config.yaml
dataset: "synthesized solo parts of chorales (CocoChorales)"
spec_augment: true
win_length: 512
norm: "batchnorm"
stem: "single"
am_softmax_margin: 0.2
residual_init: "none"
adamw_lr_other_params: 0.0022
adaptive_grad_clip: 0.02
adamw_weight_decay_other_params: 0.01
Rows from block 4, named by matrix and row number. Rows with one number belong to one channel. Each number is 128 + 32 x the weight over the matrix's rms, rounded and kept within 0 to 255. All counts start at 0. Numbers have three digits each.
# convs0: first width-5 conv, stride 2 (model.blocks.4.convs.0.weight, 128x128x5), inputs 22-43, a 5 kernel for each
# convs1: second width-5 conv (model.blocks.4.convs.1.weight, 128x128x5, transposed), outputs 22-43, a 5 kernel for each
convs0.12:071086120110129124137143127095111102108104111166122114122137188191206189188182121091095108120123158177208068086104100123157149160164197136114118112116140148143120127160138105096113121138130111111113151162156166099126148115080167134110088078109133131141114079083092102108137181178172182152146137114119142118106120097114133118094069
convs1.12:135125201149159120184201142097092122176189148106122102093156188175166152160079117153164182153144110112144153114102086096118094119101106129122131145091079108156188170112134105089122143116124179200120152141119107087185149108135088087091107117198140130116121154167133168215137125117118121108098166135118161128108087126090138173215225
convs0.13:142141130148175156148140137140124110113088096163136141144141146167176130103203186171193179180169144109116123118102107087109109109102082087091102100106083105140152162103131145155138146160178198208129120119095108112134159154151119121150162156177180198189193118117135141128160184168169140140150149186199122112119120115106088109113124
convs1.13:126150197127142077132150142150133075084096105092140130101174156123136113100066101151189214131135136135110147149113086102139163163177174127106130139119080120122095118089101100116135155150116113084163151147156130123178127073114131123132147124088115126128116143132133149135137102128106141120131122120121108099087109127133101126167164
convs0.14:132139119102108184186167133105149131106094089120117103104121175173144157154111122128134119138135116110105123097082070090164183130116098172149128107103151159169137125136137129155192113128135137124162153126131099117106101113113122136107104069135152132125093157134125122088122122088071100098096124150163184172134114102097105096108109
convs1.14:119111093087109158114113118110131162132090079121114115131115158129104096094156120093085089095107102103100160127133132119107115129134129084089112157176133128123143169157132106102075088103126131136115123147134102168104118147127163209190166180130127128155130091099133130097164125108115117147167174152169148145136121091102151152124106
convs0.15:102095078074070128164144153123136135119115093167174159141129153127127127153131153153151171135137132134129163158145132127142114094075052144155140122076173144109074055139157166174195139167161171171078086101113099095150172183201231221200173157094099123125123178187168160136148169154172166172145131124121098118110128134130155145153151
convs1.15:129116111165151123129106115149147120137135173084108152146128100123138158128154166160167160228221162116095224146105115163091128142127118079110123112102125137149141102158173160126116105138164158160088073152186154178134119125148150136126195224094090105120124077092111153190109145174163157185188154140161133159143083056108129132121116
convs0.16:107117126138142126109117121129129099093097123171154141145123140137146146140159126108105135143158136137107162151172189182113142147139136177167127127105134124128109084117105124145149115098108123141104109089103095185159151150132139140138112089096108121143130147167169179161099143186209228160149134123092079096104122105146138133137148
convs1.16:174142151122156113128137105088177149142144154137133127129153115115109100126148114093085106162166159127099119090120130085085080093071076125159153134119111103092110139229199152124140119119148155121133139144132104099115150162132095100113153154162160114099090130113104103173098114161161169093079116109116131123112160203164158149148118
convs0.17:130103089079105146120101094118143112078078108145164164159162078085081104125200180138162153117107095125139139133113123122081103094151169151138096100104148143124125143101107105095077119112135131133128121118135145109104085070065127149147160163100122120104124185168144117102089122133121108150177180157111142120101106159132158118126115
convs1.17:150146141131174107127118095121159146138135109143125130143158142161169160135075123115112099133142127131110107099106135141158128136118104109117094111125127134103112093172138115116138108097106098088137155154139136149164152117095157168147132114147174178130125114134139122137105100124125132120121128112096161130123120117156138134121113
convs0.18:094096114128160147156140137129119136182192174122123130164185157146123106074117129146178206107102120123124142147147166171171139106106113119081078092107049046076101115140159166163186114119135166165127129118120117107131139148134106098092117140151073056070106198187158131134111072066061068076081125123132161144127119124096133121112080
convs1.18:147162177156157092112123160169120110101142119077141121135135119148156141148086136138124110197171119107132150152159212200142129140154164087107147129129109112134125118150147135115130178220122083074118140171183127132129112120158078099102117165120164153136140108085107131130115088112132143115106069118123133132168176143168078090159147
convs0.19:094093096111126154135137131141123139129102092124127121096090139145136140129133141134119116166138123133151164167187188184126107094106134171135142126117098114149132097145145144169173126130154172140156136109140156102114128154140088094121135164111099102122110122123114103066153148153150112105125145164154136109120142158170183167185178
convs1.19:129153138118109119149145169163133158135114130126132138114160119132119081077111104098112137086093128130126140129108095089120106131149149131137122110116147143144124163099130163166126178162148131157101138131114125118113115093144135135126115125146131125134128141141151171132057106114129178157148135149173127120105144156114111107129118
convs0.20:173159163157164128111101101136076078104114116140128139140132172173146127103091114149161118131141118106108075081078068082192197178156130122117114093093138126124112123114132131102075090109112111133165169137116140053060081100111144155127104074077106102112139089119149161162148145118125134180156149138116167158155147141055061077062053
convs1.20:135134090081112116133155128102147151121111120131151169156120189175168160186160164131094112098104109128123103124105124104154152156149119129120142140113153162132155133139149149173196116111123163179078131125095101198175168171210108114112088073112136099086100085115119120141156154130115136116145132105089141093075082107208201205163174
convs0.21:139159146154153145113087099085152110090104111083099099121146111091083095111121136149111074125111080087112121129148153159116124153186184080107134174178126118114127111085069064077085127118134172177148161156151142133111121140111096099118142137118130143151182066077071090126154145130160164133124118116130116100109133131162163160163156
convs1.21:136199133110122226142083100072090111177215189057121103120161114097079060114148173190145127098115056126202183182125092198159153112104121105107105119144135146138195148103073052093146045082156135112131129119156133172119090147118101125107120142102110096139167054106138089144115086115138195145167082082175173159141140098117150144160175
convs0.22:127108073026006135122095090088118112120131140190178134108144149128108123124150118101078058183143122109087125118101090080141136119132140161149126119091124124137148140094112125141165153128113126127133126113133122142143157140143046051070079094028033049068084170171140111082106081063094135078114148209218115141147145155171193190181181
convs1.22:074116147146121151148121134171161155141111059118121093111143159153187217195100128130117130117135152183171123138166186201116139116137134068100121121127095102129169120136136145138148134165127101138134135150154149168126089120165076103128130138125136124107100079041076136157141137141132117109121150144155088091093111108188123096069064
convs0.23:104114143156156133155173185149053113127134141135154186197142097121170176205113097141183193069093135144154119116120149163137091091110117087086118135136166159160144158133147140114112132154138120120148162172167139095109111116112087092104105099080077107145152162152150137126073097134156139101100116142168106128144112051160168168137092
convs1.23:121087103096105087087128155182181172146133113151158145121131147168164164156128124116157176134106113131122119123106101102108114136116119146162155135133121119131123137111119135117093137129131115106200176120095092114113129133110133156138139178096105101105105090101116139106138149129165186111157126128148108117131149129255170124113135
convs0.24:167155136121124186177135120084114142199207179107134163191227211171123105095107095105114141140130103090096109109095085071214186143105120185179153144135172167149144128151136117112098092089102116136139121115076078120118125126131121128112116128115120119137141084090106099103111070076135152158148132141137182151123124100148198170145101
convs1.24:116136105091102109097115133141091089102106080072074080141107081104089125159110126198233210193171116061072191182127105109139124104097139161169126155124108116110097080135105093107131088173214146085048120114170113127137166139150085099132100130138173178149159078084107150205158162146098085159141074117115188152159087077133086069118129
convs0.25:054104131163149145156180195195093090089102102123146144147153064114120106087127109115136148119116120135156061045076096102053072128179201071083148203204126131129130097110114125108112109126143149117100099121113123192203194165152171121098088065128115167167159140140149134134171143157132107185150132112076149147128127115123132112108112
convs1.25:157090113110111073146202101089110106081108120119114149165167104065112138138131139123123144125138139144147115146121124123163165167176171132122092078070144117136138138119132106131142162144139145150086140145127104151147160095068205164117114122092059092110093138161127076061103128148149121102091115142194129125086055092144177166165137
convs0.26:184190179165146083093095091108143137132133147112115171168183080087105128116111090110097081150151150161161087111114130141154158146139148191149115085091179154141133152130120105110106101080081095118108121112124155140131099107122152122138126143078107096089090115125141148150114126129132143116110117102119160156154149148189153150127100
convs1.26:105118104098133139125108125119145119111128113136091072086101091079079088114181156158183185152178184150152101108117126103103130121120189150129116107122092128143136182148129114115098126103109112136193200159152137151143113116129190192163155180127109106115140137128120089097145139117112141124128153187144101107125134133117086094109088
convs0.27:133128125132142118134168174213135148129155160133143128105066050091124175194147147165158138130127140145138130105127123127073074115123131113122146163152160144111112120138140147142119087099129138149152154167184160090087104126147121117102120108090108155166178097109103118141088064070084097132167143115135091093111127171109130134165155
convs1.27:121151115104135152105135130105089117132094079133132113142159104089118103133120162160168180102116110113110160120080130164123129165121101142136120112106138138120105101108101102097089184112094105140133180177159122198150107118097126141143128124126118113142174109105156124107136151153165233161143136106062115119131131143117144133136118
convs0.28:167165136121087108134156156145180153163160153147131114105122149112090086081119106124117134193231233176108112134134143140098093098096081147140142165163118122117112111180177164164149175129105106094177198186186169225208189167157151128125116130156151147182159109124133114107102119140139118201183166139119067103148168138094104112136129
convs1.28:126118102097096131133124127138099104104135082122153127127106158138169144119113098078060065110123130136117092095117107113150188150151153110132147142139041082092098094140111116125142096087115172203114126135156154060096113121115136131129119119143152159117100170144147121097159181137085084141085121161176072083071090130106083114122172
convs0.29:105122084087088140161152157174140120087088099112120107112129151127130166197201193186161150146143130115140115120122126158096123119101075157181177163156126130106123146139157163193206118092096102109136130118138163114135119146186115149181189202125145165197197131121113128140173173160138098136125099111121127129100083099136138122121134
convs1.29:118148068027056142142140152094089081089127157101117159177154133118115098082071108163118087112135082112100147166132095141115147149162183136137110123140161132091123167055089110148120143132113116117091109104081016172153137159147143163167147126164097099126160115135164085024144148164192219115110089112154091131164173132069124172155152
convs0.30:090081093091094053070083112117149135124102105079082104109127110128123110095142109068057110096092084080113236222214191167155129092076093124116128150180116121121100115103105117118137064087100122119082057060092105088101125120100109109113113095144131125101089096104131144141141137130140151133146137136138137130122104115141135146140148
convs1.30:191184171123145122128160135136147154156134112141185163140088134175161095092152093097096070173156124108115119098094110130174158112102131055119171141075074117135114113144085101123173178144134149143099124126124117120109115153105103152150144114121150125060051083097113141176106110116089078122106065115174167150121118163117072071082092
convs0.31:170134112115107085104137135161132152162163169043041099147172156169174166176098118151145138140158130150174109105109105112095093116132171135126126158194079101133148183161145122086047186157106076048150143115126153191158124124112041066108121146097080072090133184116096092103154150149143157075084106110139134158170147144148145138137117
convs1.31:081096119159173109122124142136144111077113080116130101089142084074077104088143148179145140128140163190233103107113117096105101099124190109089102104113108135149180200164163127139158052078091100138101113112141177174162135115065220169093108104147124124126097101127145160141142105128130120084093131129131131151164141116110086090106149
convs0.32:086080129142186140117130119117231206195147110014044078104122142159150113106096086075084088145118106097096153141124126120148128141146162145151151161161086112124140155165139141130120132134155147120149116118106125091095088063038091114103127109169148146138126086109125115133040058061068087131123122145168103092102088061182156157144113
convs1.32:127117105124118172121128138162159178164119117098127129089097091139130153162079073084077083166150129133126113096110137139103130121127132139154121107144121101098095155115075070094137159195158135093149130156130146097104175185174091167144129065168123127144081186207175149116082076119148132068146138126141146157162134120138133160163115
convs0.33:102106112106096134124132135133158147140138143203191158130120052066071103120187182181146109146142149119123119128121115116152155178208198091115136144163148171174164156163165145148126051056085147166097111104110102163152119150187145160160165148087093123116126158153155136132140096124110101072082092102130163140133157166126124120171194
convs1.33:112125072089105207121093117139097099147138114072065093139080099117096134146120170172139120185162113137123115111092103140106146138127126148144124109122165132124147175144162143128110038088139129131091119151147113219137145113052182112086072098155122116167194065109152119102167159163161163190206131104148155166144184152131132074072057
convs0.34:143113082090092152120119132133209183175158158164154178162147100117132142114195168162136147200155146116105100103100103101124101115094095165163146129125096133129116104138126117082090114111145164133153137135126134111104126140113148165144149139107110126140160093104109086091115122168168200111135196185182189162122092082129126128133138
convs1.34:084188193139156225183124114157126170179194156118125063141175152127091138181070117150134117133118094133117128134114110139106101127145175115143119087068095174154206192133113133168164046053109172185068090126153128149160069091092176147102078111160130135101103147122113159203212148114110172079136120119157109122084113131137155166186134
convs0.35:130126125119125130131136118125111125131139186121143150127136087103137155169171136126127117094094102106084181145126117119147156182145097143117082036017116120091093112126141134123115110104105100092106118152155158135125116112105125121120114134181161135124098111094089084097167149126077061091113117113139143152160146127116121159185194
convs1.35:180161119125104082092147195146129142165170171081092088070027118090118134121170147119076100103108106110111071134180174141069111115104117174162141126106126143145090086097089076080087213155091093117084128118124117128109063085171122155121100100206140072078116150161208183153080076095127132098111101114123044114175145098183186180196204
convs0.36:096105099097090078088118111107190155133122123121119128111079114130141124146138109129122115168124110116137125116120112114188177172145138150161137139158130136151149148183159169163164090082071077089104104110119142163151154135151133157164148157126126123122115151122126114128104117115115112145130127137151084103099070048148130120108095
convs1.36:133137155166167134133126133126166164135138132102091094075088091077084065059073092082064051120142133153160142139126125119125168180176142123117117099104092094095089094121149164174153141156145144146143143153140115102115136138128117107102109127141144148148143113134149165144162118100114102110117107097110117121118147143132122111116103
convs0.37:198184169141140145155135131127140140132149139159152153149141152154137145148134132131152125208187195180175053075114137185212176124105110097086092088069074054069091123088090117110112135128100095105121123132137129148134105113112092099088098079162138098072074173168157176197082100114155186083133159179188082107112128162161137118121114
convs1.37:141109084090085174099075118135143154144146131107093127146171079108093103142166157130170174218192178120078151171163160144168193159122111079130177168147109115135104162201136091102127084118127100095146128126085051110118155150082141112112110110226205160110098112135184195204099112109111098093105115111118090097133129083112086103121108
convs0.38:092116135144152130122113119104076129198232228135162184192200113093090101099130158144149153206210212192164082110132128102141148145148166092096121104094077105118144157209196137100064132116119122140183165153137097123128131138114176170191168146145137132138122116105097107100165138138131096145135122097069184150156147116203179163151117
convs1.38:155167093088083079098113131172104126152126095157134121153152157107103085107175163183176173161151119065080099077124116111061115123136172105157167127117031059101132143124085093162199161178123103102093145141131138121091126151104146144084066076169156143127064160155172147104171169114113141118073104161158183131103097135122142130125122
convs0.39:073110109112078147140157137145122119122145163139121130145129201159136115125068080097118115038068097122145148151142152121157142157163163127107092094114132117128130110102111117116105206173148134123086085106107118092107136146148123108111091099129122117129165094077071068038179135112084080119117133156142157170172182179143140160158138
convs1.39:159156127149123075072113075028130157166134107219135162177164134144133168163168121155182206085102135131136161149144134137182144112105152182117094118122171122106121182091117110136136100130148156117189170162107084141162175087081110103103110144187134128160163108135146122147149167119129131168119151123066123113120128139063099100117114
convs0.40:162169148152172065078072099131185148155143132164180168133114150130115123149137150137127144197168138115136136117128118114164140112100088110117132153220097114138126112108091092106118137113124147141157123087120123095058084104124097113160147137112126113120128123135164173187167161152172164086111130150188134119129131141158115094078090
convs1.40:117132095101137080119139129148116113087094129095080117128117123121144117108110106108106119221193126076079114095115132124136141105104097083117136117092117158112140133150145133120110045091114140164064133165124107155111115123098132170163135110104133145121108128119136123116112128138125103176143116090114160128091098107187157131097114
convs0.41:183195183185154204195153150139098093097128118110117118123117157162148153150097109141145166255241177147103123106116129126163146159153176125144142142149112120119116110085114132166198158143144147180188150143133106175164172162112099102104117138078076097105125200202190194168077061116177235129140142175176078097102102090133144125119099
convs1.41:137130107094087119123120137141160145150162149102095110109122101115113109126087103109116136202188174164121141119131150147185194198171178084122124125126132131113130129187156149124080129115133123127083085084076030155142160146115151105095117109098110098117139136133127138137079109152152133114113106141115145126133109116172143136137161
convs0.42:118100078057062142151172155162069090123144141104135148156156159184145126140119131133135121147134101118141107113130130154131122107083040156128126118113053082126151136174138150135160132140150161177132135135126135106117126160182106107108129129110108115127148106111120117124130115125124146157139138158157177168153115084157161179156153
convs1.42:122139103100124120124124146175101120108117105107079065098132149137115131120137096106125115091097104129151090088108109076085091106102100129098088101109168212223206149111119120119120134127100124118127116112107112108093105091104094125113168215125131120102132143149156162157097117122150163096100100128145103093133144155143132123126130
convs0.43:134109097090086085068085082090178167159135109173154125108126099115135149171150126138119102098127150165167156157136138137130122142145145118133121100075182150128126097102116119108111084093102114103099088113101095232218188168145095119118132139201161171142123100126151184192141141142136127129146160167179147158141171170165152115105101
convs1.43:144132151139139082105134109106176153156132079177154124151153090116107096115118124096089076140123100107115195163171161138113131141132125094108143167150155151107076078107091099096085115090114153181118142160140137122147148140147068083094113140077129120110102112118136128132132135135094086146123146156151219176125082067091102125122111
convs0.44:200163121082066102108107122127168161149125143106119141146134122110116117118171150108095081172152109086070107108106106134126123104091068089101116116118161136138116132117130119126138117099099101116147134112116109166169163179191165159160151136156165151153164112120120120107096102117135137186182165146123125135117124137157148139118122
convs1.44:188170148097085103116143144124160126108104059143186179154110118137164166173118140134135116109119129099101124114096093120129151145144186096123122130123077094115129124105122100106129107089120140143149087106111123140117129153167121129136122090116130125109104159123125107092120162140122097133104116174193134078042066110089083083121143
convs0.45:139128133137105125139131140139128114112135151158155141144142098121137142145111131154137161132144146135173095108141159175166159161152130128144169145127078082100115098110128165178205157158141135155126138162172179093099093102103127128092066058113145160135116028054064100126162135142130121108121126119106128136143174166163119115113131
convs1.45:129128141156154079131186186143138147124099129104119167152106110083100139154106125169188181081081090092085087120161136098144125108117138176122105061045114126116146197132135129141153190127074091124117127176189144068113114138169077086094132160114102107130148099104135105087086066095125150109132156116116082127103110092099086079092091
convs0.46:136143140160160078094121152174198196182165151198208190156130162133146168147113125135152148101072077067071068088091091099125125139148135082075105150174083099107127151128129121118091123112124133130129106109097093143143145169193091102105125144109122143168147110086081117146101124156137123156177181149129092081100098111184137141131131
convs1.46:102099117093097076133115083052129158147107085139067044100114102111136145146119106130131133194166139075062071115123129137179159119112125084131158121097125140147117134107113142157148020082147154136112150114183180091079078119131176116136112138153124121141139136130150161169135172141119104166156146143098118083081117179136148111129165
convs0.47:127131134127119135139145141136166152144107096073098128145170123103084081081079085081071052131157156158152099098112106100149145160179181120115094069055135120117104114152140143132106075079097107088135119141147158129148144148136095086087095113155173161168136135113108105102150181164125122090094105132133190203175175149156163146142129
convs1.47:133150100095102197151151134107107129160150096119138089087100100114126135141123133134121125120147127138149179206164093071089093115119113125118121138130228155139174155101112125123145161100057063103123109111096115100103069132161164155130115109107095078092095115127116118114153139137122102132121088112139101164169147094122167153128141
convs0.48:145142155163160095120139166157087077076094134078094134138146134154159141130141155149103097121136148171183131113096075070050052092085096113100101097106082089126140131145140127135144110130154175167145130137146163064073104134154112129184191149186174150134147119086078073078144109149149131163160151117108101165218194136087092154161176
convs1.48:091128143158181078086071074084147130145149145090136141164159102096128118132110099126121122169152128148115170167117130184156132120110114104138172157145087120107118072068115122156149119131103137186116113123111098195172147135154119123119135128126154132109159122069095130182161139112079078113123101126155129115106146127115124084076113
convs0.49:033062103113111173170152133105140127126112117118113088103113230177127114100143134138131116130145161143150091087093097118080095107131109116128123131141118125102104101151153128117099156113096076092075105140152156193189154143125123141159176174144123122126128128144149160176185152117128154116145141139155138143153152139145135137153167
convs1.49:192192170156170160142102117178111124104093071206155113119117124130117144140072097076117125131104109118158120104121130127079108090089093156164139119077115141157143131099060087108150142110158143103098112090112121082094114135146126108099113139157124074095107132101082066059156126082095072110091116173130142141110095140146101081079087
convs0.50:164157152152160167170173150112112107075103105101093092125125141164216189154173162178184165142120113142178127130122133142172151127083085177150141104101127127103096112176152146129114100089103132141180183173164166037037092138191068101130151159216184152127122085126169173163117119107095098091089081082123114133145109087135134180166124
convs1.50:008094097091127146079132171115112104133165147102131172144150110105116075160140186196154142167106096140076158128138137151129111072068104154118112120146084128113053070091110105084087190195080102131108085105178069123132104083142099123131129135186181153120107132143142152130098110112097085081072125143189091138189201159106111165161127
convs0.51:110139139133122136132105104098104090113163160034083071088087109161159119119105103128145137120150168195186107128154178202128118124084069146155132138101120117109109108067082104142128113134157132102164150129121119112115113114107099099099104094059058086102122123139141149129192157125114144070094103141176130132117130115112104106082078
convs1.51:192120170184107081105131140126108111101108139153123149112104146120081115118179139172231224170181168150150134126159117100089048047039047153119060080112159133160128185038095101158155113136138100141169115128140134101172195156095156161178126108127111133138135161142129124128106091102125149101067110108059085074091146177089098118147125
convs0.52:128145142144141147159142133135137160151142128124115131138150141144134155182193186181164139122108088078045205176147117109066111133164185159177165139107144143145133118151151129129131145139114117116169153122132108092108098108112140131113102082137131137133103115118116123109122113122123128120117109115098139168163179180094113117133143
convs1.52:141229172160102120150117147153110153189160088110108119182141186142084118178141155146140144149101071111119187155118083122119130166154100060069092123158131114087118083101101111133146163134126137167106112146123113255185135158131049080108144140114119137130150112109119115147087081115132142142103100095113103097073099149114135123147134
convs0.53:153156161146125187171158145112102107122116123146129109102074157139107095111072078073093097119143144141125135158140147124090069046061072076087109108117146131136125140058061074093110142116110126122186187179180178085135164168140107130143140148102131134147150125159169176169092092082078075120117103114114214186154121099125168195212215
convs1.53:116099082093118128146123098104129129124125086129128134163164065102127157154087130145119088165184145093073160136111066069125146140158192136133125118127099077134168171143118129124120092097130168175150138100107078184154105094117137138129143155100119145151136138111099101166161177154121098104115130129113138112119120106097104085065089
convs0.54:184162137118109202184170174169135145120112100181172175156163094099120157178139154157132123197163110101107065054064067083117130128125106113120115117130121112103109089098104112122116130128128125125200158117123119121114086093101139123138149113089099083083054155136143108114135130116106088154130115111109143160153144128037053076085124
convs1.54:131166110074072151118122142105142134104080056113084086125130154155129137123162152140124117119124125117097082109138148133135156125119081128131161154140128171190154131126137132146127204143106122134143115105093054153131142117089150168146126141186150118081071104140170186187101121142153155109102105126165132140169149125108111155205210
convs0.55:193179175158121118116130108107176164156138082161154162127092070087102091112194180177179188128109082066061201204188190171049073085086077132126120115131137140124130141115133133128128084105123124125115133135120120112110092098099057035027033065034056076098104170176158140100154178163168159145132122095086109133142133136157139138123108
convs1.55:203154145143149111117150155122143123098101156131147188156163083123121107063238184134161184189175195128051116059099150161088113110106096079093169217204178153153144173233187141103117122129120124143154142149147178146128115145135141159154133116112139168164143120149155172198107147179176143097088120125156123154170166171118125134119115
convs0.56:173161142138155154166164161184102127133140126131108094096102165133117106109166178137089053182183179167187087139170179186118116116119108117124104139166124138126116118164154136116078148121130153169088095113120116110135147146122122136137136140087124146150145143120098108132118126120123122178167169169161153156139126124134146119105112
convs1.56:144153133129153043097150154086149134141156182218148072079083128135109132153105088053058096120110079080101104084122158148177135119116134141210179135075119144154167196202163141136166114080091121139093094098079076082103170153078107128114087084235208146095102095128156181193151157140112135112089135197212185121085103161138108107111097
convs0.57:134131120128123105104128113106163159157167148149152137112114094104095100078192190162128104124126161157131077087114092095159174200209234150163164139137109116115103076112140149133138073089121135155106110141149165085079112112140128131121115121183180175149120141101099112138191156134132129125136137138138173169169156130000013045067095
convs1.57:133172139150142209183119092077120131170144084097105097108088129126121118132076106154105089111094083147177177177160143112099103110118086118124110109097146121143155131071115110125124161129100112093097107141150140110108135179174093067085112081121104099093138111147199160108157160159168170174167106119084164173148162160113134126121134
convs0.58:131145155163157132132118115113128116137139153108129151163190151162146132137058071060093115181198179142104105114123145152144149150131103043071105135152123107104101105208159113071064116092083102087186171142117075180137109103116183173172149124117120101110104073090115134144094082074123180108124130130164145152138135122201196160136100
convs1.58:090122114149129176128117162160210184167206152101084068114171172152085112142072093120127110167115063086113132109105097098193191153131182187160126101141055091110080084140130128155172148186178133132158113107135126133145151105119126182150106087094058084099078190153111102094134107111146161106087129200151127086067104144158121112119081
convs0.59:123158151146135121116103105127141157153166164091105113134144125132133111099177149133142146129159149164132104103114141132139154120115135155156146130150142137167154156162168162167164070069072075075131157145129134150139128111083080078087111127208176160139126144140116099076133138114142152166171171138123140125113101084195191166151136
convs1.59:093068074041049127112139148147112117133114102159155143135135131146141114140107135152170189093100091073080110139126104089127108110138147162129130129132100111076061081165149137157151125117109105081133124139150129166144115098083084108093106129091121130133144103124139104122111108134173187139134145104082140132120143151130107130129113
convs0.60:114118156129096080072102108094121164186131092136143158148103154137158156147141125138134098080076076052017100108120144166125115113095065062087109070040084118096102074117116111131157155143117110125108133129124114100090079084089097093063067058189181175138118128137136135127140130112134135089090117136144084087102114112090106129155182
convs1.60:154142156167194103132153174177125162139130115222169099051044118143128122162141141117093088150136129104099152158146149181119114098148155127170158110121143150134135128115111112130167151122134154125096123094085086153127147157124114119100116100177165135126117094089120138180137186164152160084077070120153108078092133211159131127122102
convs0.61:152154148137122109114098105126117115116119113122102120097064141129132138143172158166169189085079100114127137127135143141154156184166145204190149112094178131098081071086110131132162098125119141163135148182205218127130131142138132147143157141194173135123094099082077108119146163165172145155143144138123162116088082075108117133128092
convs1.61:175129101082119107142146142131139113108114132139152134123111134141134108099139109116138121125113110095135178120104118133104158140153147052096124145118118135122104113224193159125118147099078124146108124133119078089076101172187059092097100094145146171147133128137158156125165170159123128106129118128143123181181160144098112138119084
convs0.62:160153154154154124100104081087110140142168181111100071093091107102133136148133151148148143134112116091067127122120125148100116131140120130127153140125165141126128117143163167176189141144172186182163181182164157090123152151160165145126116139055083117132140164141130147153136123107107094131139125130120153162162177175164175161169160
convs1.62:120136148131104087107113107109160139136155143139116102091124127131116135152099098118100104132124123088093138121113093126130157162166174066088121150148134117114161207166168179167175107109157168144156132139117066147110055078130116110112122118101141145123158171144129112134107122113122117123126123122149072077077135168105121097079082
convs0.63:105111114138166202176141127123127107107108103135137171141124182155157145132159153115112133134121161165170132135124115105116101117095080096121136132137135125126119134169172165130115140130147145144194185175141104127117147191208092108136165186130124122093102023085134172211091084100111130186182160159139191164132107118173161183154122
convs1.63:165170139132108086080078084106132119117115136131129150144164131135154197218122131146151137086113118114122098133145165138128123107110122170147124124084117155152125101123109115130134121143152163169146137099103113105130128118095097075089113131115092106102111128116084095120184094055064082109120138112096115104106130150154136099075102
convs0.64:154144133123094186179153119097071099132185232128132132166163130191155159169091116161171164124108089075094089095107120140182193149141134097110109104111134160180205197161155142152160144145134152172172148136128124178159136136125049094131151168164167134100109124127137126136173161094059043055060080101103161154098081096102108091095125
convs1.64:114124127157157163155193172119060076084095085108128151134124174120117116177160155129125125135086103148084097123140172161112096091090096166130122094103193133103081134095131149133075120166113139178124138130147132067105121119170160218192180183140115084099119068122115111077122117133117088107110128086087074066126152116138150166134111
convs0.65:137155148138134120102113097067114116144145143147116082065087186166141110107177147154150176131155158142104064077082098102195206202206217158161163142135082095106102079158121110104121164162141120108179164135119077091111147146149156138131119084062106140139142067078114126124119132121130117125129109102083083090104087088119123115104105
convs1.65:186125155144153116154168132126139106085102103089105116113132227224230210174216200190177212103110102122127078112143128111152132136137105074102151118112125124136177170122131129148157117118108113117079121119151181084113085072125149119123111096162154150159171112133145131104085107110116111134154189137031175149109066038060088089077091
convs0.66:099113113133146131171156141108194181168129129195193189171147093111111109147092134171181182126147161188219101092087081073137127116128125062091094101120080084080101114110097099106117120126144138168120119111132140148141128127129150138150158163115159172189192131118122098103124151154131135169129108122153122120093061075179156139114121
convs1.66:176127151142125097050084123185193233171090014138107201159136095091120164140149137106139147164166191110092126069074136126091134115103138115130173161198136073142081137201124088085112089093106159172187156117075128162106142139086169180114099115113083071155176138149096126171137162150138137100097114088163091116147141073099150157143104
convs0.67:108095120114116072097119149178128122125112072073085070059043133144149143137071102133155187049081121117096145139152146166118129167188182120146163167145117103103084073147135114132127142134144147126198197193194172070095125142139155126125141118123112111139153186169157140102088080101144198144131144135127069083145187180185171124105089
convs1.67:137135128140177135112114119109104112106131135108100106112125139101123147136137151145153148097139170169159115121122142148103108139153143142153157149131122117135120073161163178194187072083090141192126138162132143146159125121083122119111104114157134120122113117155170171176215179160138146123126113094060121108125100095134138126148156
convs0.68:151173169196182125106094088093139182200179134103118090124138158143122126118145137114104110144136146139142176162162153163160163161161127130110099092075116113118110107151121114083065155133110089088141128117111075142211226231190178169167161168155156141147152096101109112094138129093095102095104108136157167134118133142166179163139104
convs1.68:101155159180189181141142106088146125121140127140137105134166151140134134125101097105105130167199214208180176166156117083153115143163233084105091093118094096093101081166155125148179144123124120133084129133128099133108140147106095116114143178139118154186163126112094083120149148152144139152169179193203093081110116122107144161169161
convs0.69:097107088081076085122144167172100133130106088141132155118110156123154184179144150152144122165158136124128101124129121121126150195210184097115125100095133133112113140122106107129127119090083082053093119116136137120108119129134141142132125140111140140143138194173151151160169167185153101110121116127130180180168156140087070079101127
convs1.69:111121116106088116155164119077152174164155164144144136141148111069088113122090114094066059110102109143137164122125119125090088142140110077101107108095129136142144116089070073041039174092098128167072112137122109113134157162170154123124134162145130099086104088128178164129103118149139145097076133125142095093083054042109127108086103
convs0.70:140140150150127141116093105100146112113114128185199180173125130106103151165087114142178183119132152144108115134132135148120112142160127137104091076096089094106092104103131134161152123135123124107116106111112061056079090096128127121112121154143137127119127128127113115118151160155147135107116120107107141086066053078130113092127127
convs1.70:138154129092093162136117119097147169137108114134118136145136118100108093121132147132137145142135149150143156114097109102129109113117108120142120101099120115073080128086074095104087165138120133158176186184176155154143167148171149142153132178121134120134123099112170159129087116132171179132114140136113150145131111074115095134155148
convs0.71:137115118110091138145148162156029050048070096122104099093089091087123157186110122127138120141136127135118122106121135148148132123131121068073061091105112107105116162109124119139143144131142140167138139137156171079078106105134135120121101088127138144173153133099068055077107103100096107120119120096080158169145118094127127124149182
convs1.71:115167124119099117088144161106135134169148106103140154188183178122132144176140151133102112141120132165182195158102118109052058088130139094089084096117206189154130107118146167149143240154096090118068081106121086132109105163174036055126109147082114114157171143143144079073117149107129193161146145110088077083098131127072104133112114